Rows from block 2 of the text decoder of a small encoder-decoder audio transcriber, named by matrix and row number. Rows with one number belong to one neuron. Each number is 128 + 24 x the weight over its row's rms, rounded and kept within 0 to 255. All counts start at 0. Numbers have three digits each.
Before each neuron's rows are labels from the 100 texts, of 14976, where the neuron reaches its largest size: "tokens" is the input token at the peak. Only what is clearly more common there than usual is listed. The data: short read English sentences (LibriTTS-R).
# gate: MLP gate (decoder.blocks.2.mlp.gate.weight, 336x128), inputs 64-127
# fc1: MLP up (decoder.blocks.2.mlp.fc1.weight, 336x128), inputs 64-127
# fc2: MLP down (decoder.blocks.2.mlp.fc2.weight, 128x336, transposed), outputs 64-127

tokens: "e"; "s"
gate.17:130119132083114132135130138124111095132122124142183139109135139113144107128181147126128160076142119186136150099102144127134115157124156066158134133128141112092099119146126133122128119153159135
fc1.17:111127133134158120165130174082092111138113173164107153080120179151130126117083147122131149131097112120168114120104126118148162124164128169147122116122116093112090147163120181120088098150145131
fc2.17:095098132146102155156090140139125123107118112137132102136102140132131149170115109137068116109075149097104164110102135122108102097134173098122113116162120109102087107111123111176160094099169159

tokens: "e"; "l"
gate.205:166124102113103128085119149150094090109151107125149125135122179121170149146126069104096109124112147124118109091118105105124158156158125134128198106129116084121090091115136137137113162138127144
fc1.205:114134210116159143105124104136138183098080126127150105141134129082145100125171131134102103085101106144114148108110130099096113130126108148113130101173155141138174134137136129124136122142129113
fc2.205:128154106150128111102096132137119145138124106141145106111061144158123125158149134161094167116186138121133193149120130140119131145083114165125120171081129132108101103108136133128156132127109137

tokens: "l"; "u"
gate.235:130129127141112127135137130095161146101098141121094155104131129153130102120128126112106156132116141119130112111122138112099140146125133080203098147100100113142123149122131155147149116155155173
fc1.235:120140137088132122104126117135118114094144160148128151092144139122134158096129176108112108139120097169132146104133086109098132147162134068085154138141121148131113123104097109110151114133138094
fc2.235:110071143128143150141096134149130116092112134184123128147093150153107187132125138093129134104114139118110127127143162145132111123161176123112115107115154117095129132108143059121152111153117138

tokens: "k"; "m"; "y"
gate.81:165148143156121120130167132134107113113128096153125099142128156101126117132109159123076153165131128168125167149115102147111141113125126119108089168090139110101153093121083078141176124104104103
fc1.81:093146126084144129103111128116119125144121175106140146108102145136109153127092097070129137130108129103136102167164175081127143163137090081131124145145099146168135126070145153119147182146161117
fc2.81:135186078112144152098125128125127069124138176167162117113119108120112164116110146161095133105131123101153133127144116090121109147153130129112147135093112144114188102135093131145105112114133157

tokens: "u"; "m"; "s"
gate.113:136122160097142143093141160083175141088117158145163121153166142101159141108119106115124095131120158128169159134092133096131111150133115112142116126120121126134112129129162146120128169188141083
fc1.113:126150162124166151100144129153141161106111147073124118170143126140109179118116168135103111105137072146135129145146150140137122149120139090091097104172138125103151150118140121116118185138165129
fc2.113:130147150142131152172135136163115132165152132114134116148140097160149120118185140103167115081121137097139124166133126122136089117137108115183088135116172150135121094149080144168153142138127064

tokens: "f"
gate.232:122129123118119155120099191111132122144115127135125094132121164119122111158131092155116173119069157133117172126085133143132107115131170152092123094145135138182128098112121107116129138074151161
fc1.232:134098130162109123094175089140134177141095104103150107130140163170098136106129107119083099076130114111109127159098171134116152164140093137130122123134107125093109180088113129144159119128119095
fc2.232:140133172157104085147130138116114137116123116096117108155128138147129160135132152123092124130120103154121165135146168090137136128087087129096126112118073154131141131162163135136129135148138069

tokens: "n"; "w"; "l"
gate.82:155098126164173104156101134125116165075169175131122160119115109087152121109134122099124113123118130089085188177143124117154121158164157112086152125136108153121127160133110102203143123130137100
fc1.82:161120123123081119150107145143108110121144144130113119126112121139105168119110140095112138098141102128082139092186157133115124172101150137131138093106127093142120139113151115119188134114109087
fc2.82:071177171130104128097162111091128143138133178127115126128110144082121097134128096104138106146177128136182130118100161140119169123110119129180128122116129150135119146146150143113153177126160117

tokens: "k"
gate.198:074115112124102132137140127110109071116131149108103176139138126114158183163122107157114112132124148114097134115123093123124156099112144073132142145161125118125141117136137142152084139137142089
fc1.198:149154178147065138099107139087118141099097137152116089154128123129132089147112121151128117173133144102156106151103089175123135162134131153149123119136136108132176131108136161157087132122110124
fc2.198:145111110169129128152110174093131107115112125125129104176106091147191118154073133133116093137101143121142111128153165159154131162149105113085144118132149136144118093085132087128130134170118108

tokens: "u"
gate.64:131184139126090139120131152117128165153166114124145131131119070114146113179097111114119168115114098118112156161131130122128152163113137068117101075112154153151128120090136135128137129125143174
fc1.64:128078144133148113141119123103096110153128122145137137128093145113129135124145090122150105081129140114095136119071109099158155095137147154125109156163115159103058095164138124150116176118057085
fc2.64:150093120111121167117117125131128127135115083112145136112119109109158109100136101104139136101123150099087098134110119131143128067162130175087077154122085121140102127148094136142178091094112138

tokens: "y"; "l"
gate.75:183124114112101116134125087129111163103152144111113166143152109134130158098140129139098168109108133137140096121133131117152156160138126127109103172086179130098143142134138131130108113113162158
fc1.75:078093155132140131072104141131170135139094140133090141160143107094132113161069167151119128161129127139132150125140143161107130124122165128173137144094123138125122159104141147122139140146181155
fc2.75:133137092153099133125165142126108156110133135088131109133154133135158198107132106128111113166121129138111130100134132119114087128147109096123112131123136118095159102147143130121110134159136120

tokens: "i"; "t"
gate.312:129124096126095096131166107148152204132118133171096142110106123037099118141127145136135154135115101104122146153138140132135109115170127091124108148155111135116104148140110104158135164116118149
fc1.312:132097113125125112126155136116141155154150087114142110146138165096119101122114140153139120084145108189111144154118132139132114135154082170083134099142135090118129135097143130103147121112110124
fc2.312:108161143145157166141109135088123114158139110132148070148107145155086144110101166153135125184080127140158139104107111152126132114118111122141149112090121085132139110116156087125114165120149100

tokens: "k"; "l"
gate.225:119161049091132124152134113147095105119162109123112156101146109159141173158108177134076097109133148127117125146106103108130136078113144095084133113115112090114130167150096128078132117125128129
fc1.225:147156111141127117098102126132096111083136124172110169129102129118127166144088126144140154140133130140107090152104167131101119127123150148113130164155139113147125133158140104129120189175123121
fc2.225:123137103123126186154132123163166152159138130149115147116163132115121156160114085157132159098167118133194125173160134106128129111148169150109139127138122148088135210153111178133124147128127166

tokens: "o"; "w"; "v"
gate.131:140096096133150134145147156143113128156131170129173137102100184204126097172128112115137130134137128130103125142168113153148131171159096135123122079079106135145120119126166131084185099139078116
fc1.131:112107130125113119145131117115148117119154178122119134106110193145128116163108117117105141155121074154145165082150149108085110135103152156114162095172136104115133159163117178127132155141137108
fc2.131:138103124137080110118145140127133139158151148161145132137132145102156130148125127136096124173156125119091151084107142129160121149118161165124165143121123075161146149129153096155107120190145097

tokens: "f"
gate.77:121165155113089146127100144120167114125085141079144136142131147127107127136165083147151111174106145141130156121118129154123169166115123098139140114109121118148091200135105129102128123132123125
fc1.77:082159112154158112137091133139103121117115108138135092182115163108140123161130127100159122120099097127103108152133151144146147140182094096124134092075113143121132123116098142132138167089091160
fc2.77:146103154132134129119128095170156102169101088164120126142124144123109124110143110167168121051129127075130114099125146157079161100128124127170090162132142139138099157110128136113106102137152118

tokens: "r"; "p"; "s"
gate.189:150088145128158109161105083140150149123113159157162134132139100134137181133143122145117122149156144089142169125149121113074167132130103162163135141150165093110154146124156105143177104070120146
fc1.189:125141094143142116136146136116124134158126110100101138137094117129093110123160139139137136103131148120086135117126117101152115126097115121118110133119133124132082135120181104122137139172137144
fc2.189:119107150156134159133113112128151123129124103152114141159106113129174138114114091151150116106083117094130088146106118089135127130116165103114137103114138103072146126140171123151122090121123108

tokens: "t"; " "; "s"
gate.160:139107100094143153125140144114123129150141152138140122111151147143157141103134092111110122158124169109075120126087117134104126116160136143133135135125127137096118112096134122142094153124092166
fc1.160:140116089115147120101145095100148145166132149127180117159121135124148121125111127097087154145138148168141131147071110126102145127116113126088146100132153118086118152112107143110099158126135124
fc2.160:101147181112106141113098142122105115074080092095105141123121101138140126128142134081149147085127108160112121121148122151153161161161106131144116156134130138124150113134148125125183126125120068

tokens: "i"
gate.196:145079125129123143084113178141128136125126099137098163133128159119123115134133154106114151147157101145133146109103180124173127174154139141110133164122114112130148095154103163108151100138160099
fc1.196:175093111115124123145131180104071142135119136144125143080158142085141105161124178125147185110144115125139148122155148158099125156146116158116098122163122096151125101113104138147122146128121096
fc2.196:136077154131138158105125082083163108144128133129112116115154184135116138093105120091171099081099141107130128140141140129133143165126120139127142095119126157116138133133144101130140137106119097

tokens: "e"; "u"
gate.246:143104088129148143126132146151169123120108133120112113141113130108154127124103119138113153173129147156103140119148177136115131145094101105138141100135163151130177103118150135117090113162139095
fc1.246:115120175111148132125120132107124074100111133111158133141122103127104148093131139099100159149136075152069092122154121133101122085163172097127108117124102091144125138140095151163146138095096153
fc2.246:141126122169142100119127134146138161158178125138135115110150105129162084138139100155098114091117122092129135127114118117150136154097153149137110109106128162132102104140124096135134084126123102

tokens: "y"
gate.200:116122105135118119158141119142113096106167091127142109142175148141104115150148078117073138129099147140147120158112129123170135118134145128104124134157147158133107143135118154130136091139098133
fc1.200:114155160162144136093089115167106181128112163086123152107131114155079118117131116122151161087118138104110167121138103128115132121073144154105119109154088136132127155125142131179126096127119130
fc2.200:143124102105178133125119122136113149140116093133127142115099085122125104130145125120135116091149123142159117128103135132098140115159116152173154145102139138141136103136110170117124147144086086

tokens: "t"; "d"
gate.282:131133142181123099131113124107096171137167096117134142133155124170113142157089109120160147138139146125057082141118107186098113144162125088137117078099113136155112119134126099112108154148148164
fc1.282:133091107137157125122115134146114135112089166092078141107144148172129139070074139122175139133126104105140160140131131170064141122144096101126086132085116157157136154119121135134114132144126160
fc2.282:121158117144115134113142108139129102126175058153117171109123117153103122166144148119076154126110139099113128135153168133176147128130131142159145147105155107109073121153150088110126101189134136

tokens: "t"; "l"
gate.42:162122155106150142157122105135147117128146122109117129162116135147173106101102143148137089168118141110133141127151148143180069125169110095108119148113147120132178164111104097188129132084153145
fc1.42:136123140141150155105157148106093075120081096136107098148156156116124143136145143136148116106114096114180123124091123173132182141168093138084120155133116179122103085151109134139146135127143138
fc2.42:162160158122118127140131122152148156117152138132084127127132084112156106092109152128088129112135142091138123129122139056143145138058131107132109137129153135145154142113137151113104143122124114

tokens: "r"
gate.173:133136109060121150161143090106105145082126119127192127127152096152108120134156104137107101151129137105129180138161085124141152074153159099139175157106149149195166151153113076117187122154118156
fc1.173:124090139136133092118112158111138119154139103135063121114120114137138160128160173108138105093132069139089126096112191127148140109122121088108106115131089095121075143154176124116104130098108150
fc2.173:111130131104149104122159148126154157144159158106118147130138161147138148170098158126096154112081092121107097105075158134105131145126133153104104130160142170117147159128116123097143149119114148

tokens: "r"; "u"
gate.311:103125112095155143134132114156167165157120145114156137109130176102140118107113121135143134134133122143125168130114164119121130136090134097126105105151129113167161135097102105134094114133128128
fc1.311:164150122158136098116167161120142107112125131141142077090146112103133173138126143108121085173083121122128131138103130111113154162061109147131101120124139156097132100160132145144112148130128112
fc2.311:105100106114107157138141128116166149114165135120128095102121089128131156171100141131127141114125099139153120122160092098135134133118139086165121171125123135106144124086100162149169148090145137

tokens: "i"
gate.330:156113138107130145107124174122095151137131114099149140134138147122131137114121126149122156095117172119119163147105166156167070157160128171130139158173114099138099120084061121163139160140153130
fc1.330:169116131112084125183109129104093081134112160111135147097129070162120127127122095131112159127084168148131122141168144132170112141103078114131155082098127151102177139106148112075107141118097099
fc2.330:131137125138150121045137129153124169132159137124135123105130110130138120140160159111169133130188156140115125126080119126105137136190163113151112126084091118132063133086097144167146135139189165

tokens: "l"
gate.121:106077103136098129153121154130093092161135112147104133107132168160129152150119119098090127151169160165103124097149131132122194132128100090125143114123163129143146108151087145104116103132147131
fc1.121:108119112108134150165116133131098115153091141125130075150146112054087141108114108120128132092096141125124164113120139094117137137148127142154117140104100100111138114163153144082149129150136111
fc2.121:125169143133140094150116114152133136178142130109122135157116113106108116146132103101062126098141104183092125108116113166130085143108130183117186117126093140135100094121137141099127136151150154

tokens: "f"; "b"; "h"
gate.28:152128146136104181131121167177159128148122138108127198128115110124193160096081175144148156144160144163160133130140119084158125106119161122193133139143134133160149130094106139152178154128136107
fc1.28:152163138118138120093143114176075156135113117147140119145132164126159126109134143116177143131125158138159101129153177127135173094116135109167076148106122131130124140176109106124129108112105143
fc2.28:138185113127138100130164128104093140113113114113121130159139129113112133128114104135107148154126147126115126148174154137153127139152121142122163156150068142146164106132119098136112071119139113

tokens: "u"
gate.39:164179128155129163145153123167172167074119158143120073117156136125165133100105142130121160104138135137135124140121116116151087153109147078102098108115100135117135147132111108122146131138102117
fc1.39:136123130126128186129144086123156111062137125101107083155164142146148125132108114169173179114121142160104179150151132150156072147093096111058131091121131152109145170141150128133117136130132132
fc2.39:145144137125159125155102163126148136150151157136103163125129119142119081108094092115149138104111132106127097073118131105146120167171132125103135126108144133161138115141175150157171093151121116

tokens: "e"
gate.125:091142130100172113098111161142120114148146157179153109099125150140087130156116147117101124163139130116145146124160184151119125133146086138151118095141170163151112136130153116147079134127099165
fc1.125:108142157093133143109145118138163167116119141158152129151101123097111171142113108170125173148096153088143158096146141135112142115086092107131119069110116133138144127156098104186136132107128090
fc2.125:119158139145127108117096142139151098152113129150144162125144143157126146117172179155105165109150133104047126127127115104087179131110089131146121173136119111097180128087103084119151115136164150

tokens: "l"
gate.71:134083147118087113135112136113164138155162136102103100141172162136140148144097114124126168125120123105155124122117108109184112179114131116127136144149084153114111160096165144167159124102138127
fc1.71:167080175115135147153121079088138114129108156120140132114140110117148108122141178153147149076171144124151104117137147070171133104146131112119133127150135116097133118073133094112134118111133142
fc2.71:153126124136141138084126152146118122116112132114126092107109131091159158114145103137126093099126120132086153111108165096155123090109139150141150119104115129149118130109111096125117103137143093

tokens: "y"
gate.195:178156119117122122111129134121125115148147176127129113140128130090157131115140122109099145153118136196143118143127106138149169083159127140099085122119107141136165111145131128066157118117116135
fc1.195:105090146125143106178133117185107117128120153163113098117117124160103122142130168160134101160147146165142121160115103135120096135117078175115132160146114152123170115101112093091119101173108063
fc2.195:125140138118122123111114115131125115153135131152086128133098147129098141126116130054168121124121161114142160112116107140138103122072134096127121150144125113140120142160113118128095169135126139

tokens: "t"; "e"; "s"; "a"
gate.307:104102149144191121159074141163128129168086164147140128150084136100169170134126116152123116130108091145127133151144102124127123116087131094084107169102104147106122126152116105151171146123128168
fc1.307:111096137164141130113150123153085188149125126157147097150094145175125094118106158146096126138119089123113160117124105092129121108130123117117172162110130130133117167081123113123147129120085137
fc2.307:125124106098163137140123156108115154132104076069137154128101112088110119114073119168097124103133106099151138119167164165128120133113138164111108153130131096109109094110122129094121092140137159

tokens: "e"
gate.94:121127118119130130138118131152084096162148089136100145094095151151120125185146115141118119138100142181127143128092104148141120131125150072133138119123159192113143109120141156146116082096164113
fc1.94:111117116170114095161107136135154099162148130108130138094102139140132125141083125063074081117148126147171130113137146149122148093124128114142122151123145109120114107123105113135090141137118139
fc2.94:122112142111111182126091113117115124111121126118162117161163152100120123141132091152155130113138112135157114105104182138152113134133120146111157152126102123111126121155183138129113107072106183

tokens: "t"; "b"
gate.2:119100142126087158100086114166061095139143135117105167118115161140163120124119106100085129103113158119160094147160132150149105130163108088155094175147121104180130134149119124171144117128163151
fc1.2:105137096121104172150109094173104112137143144114135154087122096125160093098134129064128160140112159120080127116150105081132128121120155134151150152154119095147130140133112138141111111126157122
fc2.2:129126086147151153085123141130055100150128145117146142133135120107107144082101114157124161136113122120128118099086140206163142140102120108144114097122082155163150125119119113153112130153154107

tokens: "k"; "l"
gate.286:101140129089147132148124147137145161105116070148114086112107166130134183106115085164114138101090134133123135134093113155122113110159099120152140138136122128130166173170126109143154134094111128
fc1.286:130133142179132115121159141200075149139104169143137156136121084164096156162131163164121152110132111115073108116096074134115112135117134126131114156109136109126117087083138136140162146140135154
fc2.286:148092129150126131166126093128101155148130141153131115144164150122118131106136051100116125140139135137153116101150168108131131090122130159115148141117137138128116136121104136121140142136154098

tokens: "o"; "l"
gate.221:104114090086128114147108143091085136150135132101116112104143119126105100082118083145106113067118169130147120126120150139101099130162149105125103097126141168145111123118169128063102113128129156
fc1.221:123144130144145159162177139113148112126135120127183156142118166076105124138127116105160124095099128123152141115102089118102126146119130122150126135134091129168168051105101162147127107124102133
fc2.221:123120162149120132150155134131136148114099111170151106129101146157150145148148113134111108122120091112125102139106126125183135109144130130101175139147119143147181104166132113130076080124117124

tokens: "y"; "g"
gate.292:191131142125179100143107149129092131163097155142132135178106089162154184140159140147122158125099092179122108084115089138144144138112136095141117152118154098105109126150119128138124119140126120
fc1.292:130167160150132151162114097145084173128136119132114123140113087128142101111141111125126122150153106125118141103148151147109119104088115154125124165109148133095163110123135075132086119102134123
fc2.292:133097170130105160107113097114123138127095141161111178144104105110087102104102149100161131134138128149137093153098121178141183078074114128108149127128155146103167143126112142108114158139095120

tokens: "n"
gate.92:140123125144113099134121147165104159100101125152159172121115138092083107096120070130053137126139104172099129141075099088126133145153155146146145131092106163141083131163135096164088133100156126
fc1.92:114133107131115151149125141125113160132088113076154142132165119098100131135123142093129125139113097190143130136127128173131100155162139108151147124083143167160157097117154153142102144120146144
fc2.92:121116114179129162136109146174145137124109114115082146107163123170124135157120153135143146134136088122123075159111105163138124098159087108157141093130156134112140105110119107102113134086140128

tokens: "o"; "l"
gate.166:164123102113165155110157145117133165149114113137106121124120117134117129125092119148122129120157175073087123118148129154121153128160094111149149159102120148157114113108147142146118141138120129
fc1.166:125082086111122154161111143140130129136126152086156136153122134133151111144183162122122116168107144116134121131115133130140090089164139128140163093105154115138136136129103117089132070100148149
fc2.166:131144120139132103170117093155104118117131098082126102143114159091117138132126082138169120129110164088145146097123151131121119087101114131147145129147117141123119129147175103132121101111090108

tokens: "y"
gate.222:130122109103106131149108126145138135121107098164121120113091119127161178127174127080108071102138156142143159155137138105152159172121129139090171134146095138154152101100117127172139184144106122
fc1.222:136125135088149148181106157140140085193130133116120108113146133142100111107161132103167138099129156114081163159134100095128113118138141141182159134137130186120124125135165117100156157158107168
fc2.222:129105096118161119131115140182143103129125132146169165102097183160145114109118140139192152135131110121151118165127130155131183151123099122116110119166102121098163131147178126106135099123134095

tokens: "l"
gate.213:153128171159155120131113127115147139142149121140144146141153126122132127131173136150155088099114165120142138087167158157140144151155128113127140125119135152162136134141111110163156112134107160
fc1.213:130145102148113111122122125089169142155097100142134096150132159138104109115117137077114112153145092130098109154131102136120142164125113137103134126174124127129097144119130133109149087102108139
fc2.213:159118118162117125174091124124090140140133110103174157145114128128170159120136163164113127171118115107161136150105150127133131087158126113107113145105136123096136140156126143121120118142148159

tokens: "o"
gate.40:115125118106134133173139131077118151115137089107125210135116101168115130136101093119115085076107112113151120109109157169080138088134120105137127136089142145146114135154133136208119105136127135
fc1.40:138150149136153120116137108167109143128158156111133119139094138097144146151156103105165144125119113105120186153117168132143103122142107132111107146115105154104128137107171081151146186117146131
fc2.40:117139124113128103175121135096142144123110100138128170116188081144149098128142115160068118180109145102168158127103150116099144127148155155111083084160090125152176112097105118100164165145111136

tokens: "y"; "w"
gate.66:120160127172118109108147115116121136130118177177101148114115114160115155122140150165123120107109152084091107150161122139089076126130145076116145149127094141123139142150100138146135137133136123
fc1.66:175106111152099096152156138128129142119095119158107094103115135107112118151165108141151143135105140101124116139148112149166138170149081116144141174124103145102130151108151138102106124105124109
fc2.66:109136115140149129135086136114167175064092136124102104099142107114134148161083157102112114113156111144134116129164102120086151156134140119152155177139096115140119120097111096137138111098104142

tokens: "u"
gate.134:146103143161111127139117160085155139149153113083147130144159151136146138154106103113130153107088133081103165102113156171128152110146097107164111125146124138157154126150089137163151124140124140
fc1.134:160157143123116142123104142079110138125161103134149119159124109100131084128111139118149189141132112138114161147114141109129127093116164135125098077132117109089120159171089102119150184117120091
fc2.134:162151159145139107137113134127122134118166131167164127141140094159154121130119111139123152144107127118155124126125126145119094150155136130167135122117137153104183093173147111159162113102142114

tokens: "o"; "l"
gate.171:091171126104174092124191119092104130102119144134131105133082122148147101163130115166100117130142108107068132108085135126125164118127125091119152162118132162146114115114089142086147150153135125
fc1.171:120135163111203123122081129113160110116082119155134084115151100138115092120128122146109145152157152180130086094107098154114117145163079121128114111137084152143079103132169127138146123106091106
fc2.171:118159095119162107141158069126133146106123169110123145165097102131110130198110099116130106106148125123141122162140141149163132176133158137157148118124115145082135157150133138107162115173150122

tokens: "r"
gate.68:117187066109123109134117132122132107109155120144152120150139077132128109149174125105144145162163134140179167111141098149101156127114136140125102111117100135136120132167141127128129161123116118
fc1.68:143110116099151133162142165120078130119143105100138176154129093136130148134131123128129117069122152110163117126143131123107099090151099156130118157152118108163119131156144094102136167125157145
fc2.68:130194120152141121099124104120129121117099108146161118133140096138085089097150136119177125132124127132129197168098079103118163157133134142137146142146107100119108090151113117108099156142133098

tokens: "e"
gate.180:142130143126151146139143154084147108094176119118125122105187098151142124161132112121121174124106123123140130097130108151133134165114123131140150103195132142134115094115133136142140121145118117
fc1.180:127155106130097122103147164157119175110137084130053078138138137119114108140144166138112091105140091144120122117083085177133114160132117115120132109164108153126127140121130128138133112093119092
fc2.180:096125141136079153117129107155105111107095114136159163151145096092131172098097121121130125170142099157134175127137151103184133120124111097105136151116149146091173123151152122109149120115130146

tokens: "r"; "l"
gate.14:078125104113131142070125137123122134101178113136159145122135132151161139120119111128137151159170131123163141118173126070144131122143156109104144142123129159150139130161080147143134132139130147
fc1.14:124078132142122138129102168154138114169140114152087125152164117106150119101138153124123153094122112145139112141152134113133109147134130151144128121140128119143124099117149144100161110128109094
fc2.14:131106113089117094071116106113097126089116134163095109152138148103106111116117161145132153098085135156105094087104148101159118152122141154100123127158135129192150119141097137132106108099102109

tokens: "l"
gate.147:126110143119161150145131156146084118132108160148133121133141106134112108150141109134114100130087136141124107102120099119109138151088094151140121110122114140189183146117104066147166128099111123
fc1.147:089078134116130169121164121104161179118130085070138137133126142130151172130121149106128123122119119108063142104138140127117132111132145090147117147136090107158107110109065121134161129126143110
fc2.147:108103102118124122109139109156133101114117118082150106113145144136097143140087113092103124113150126119156141126128158124085095120157087151092086130164118137172104115101116130084154160078163149

tokens: "e"; "t"; "h"
gate.265:147125105109134122137132161145091117141103153138153146103167135111096153139177136103119135117138106139152087150172141111190114083123115110159138130136105148120108093107128126117121150146144158
fc1.265:085128096123113144127119144089107162107137150159142101102111116171133103121162104110146110152113141111095116130102153139139088166120141127124129173163126148101152137076100131094166205142079136
fc2.265:120148113133132176127116110132107101081128114117144160141133068141121110080137159103184112114162136090160121121119122116128133127115127100154066113117139152110121138107122161112081086114134104

tokens: "l"
gate.193:145120124102088108108123129109112113111171147134133146144152115122118205159091116120109092136191162141102103135125155115121155114150103100116139134096118125118110121141172099111176112124127122
fc1.193:173114117103134125128192140133116067110171119119151115169129080115129143114119139131148168108139100161126113099124125152159169157140118124095168102136132170127068146132121099148132135105131141
fc2.193:132118138137128128115127110108112112116126110135139143105133125131105104077128126151171098090158128121091068114072132112109172128109136128130096101165147132114156127139093123109172126112176118

tokens: "r"; "s"
gate.201:145126130118084165127166130099112088137103151135147109104105144098131157149113164099099141113155137117129137134120142137123138117123131172146134119126147112132141103148123165166108128173123121
fc1.201:134168138114166126120099132086095156148162090105116144123139090107136163157099150156095160153105140153120151112082137148099145156155126154114109117088138118144180110143128093168145171151110114
fc2.201:133145082091120129156121162124146115155152124055153127179134150105151136138136095134129144115151140152138108149119134124117101115129078154116150134122114146123136148167150080116155123095100108

tokens: "y"; "h"
gate.78:105147135116135149138048150130139136173133120195102112148164133126129137140107153154091144156139156117120131161093111129125143109162088157191125125127138142098162146127065132061122126138092099
fc1.78:134103104146113161152118136147113058127114106185098169159114120157148112181151143182136157156136110145101134141126101119100123175134147150095128105103151109083114115121136135128145129136124152
fc2.78:115101152117091128118137169089110168139147111102123135122134176139161152103141119131142129176128149103123132141088116148137138108135122097083099158107167158130147145109097148132095143125113132

tokens: "l"
gate.148:169062133161157139082129109140129086111127122136128163147135088112108161160133118176145121132130133108117131091129149118106135138101094113127150107087143149158132155121122104097155084142115136
fc1.148:102131140115143189136178109162138153148121125140090104121130147144126153123138158129114103094102119110111148175109115152125118155123122123137134134155099135150097128147145082160121173082134096
fc2.148:148116131130108150128133073104121135079112172123111129087148096107092102147101114077130118162095186126110149100126161132075106107139140139143143135140116138170152144120109109115124166112123153

tokens: "t"
gate.322:144145128147152096154100131151158107118152129112105130146129135079132103108161121150109121131152148108130140190140137132095102119197096103170125107158106125140115127141103084107140120120056136
fc1.322:140120149174131153161116124110123137145107153141128139168130166144074134122085154139129114147105121159122138122152141124129160146146101091177092125113157156115123124108142141127177095090117135
fc2.322:118152150123161153165114118135123134171189081125103158106163137137107102134161160135141103119119144121132092124111136096116139123171071178103149162159146142164111126154143146120164140106105133

tokens: "f"; "n"; "m"
gate.154:152148107112128142154100168127166112118103116128096122127162158077090124114084137134111167115147173146125118114111117058118128191164112132145111109143124117136098095142116121154112143152133149
fc1.154:094133135144148159107091126104150069150101125101156134108124117106120088153095149138121152148108163144131113123110132105059124137104143096092132102137155140131107107073140146110131162161096161
fc2.154:100140133137146148124132149109115137132125117102117112094132096157140094095140089107134068120153118097147054135137115140115160074158135147108086149137132148144139138134132109099106159103153115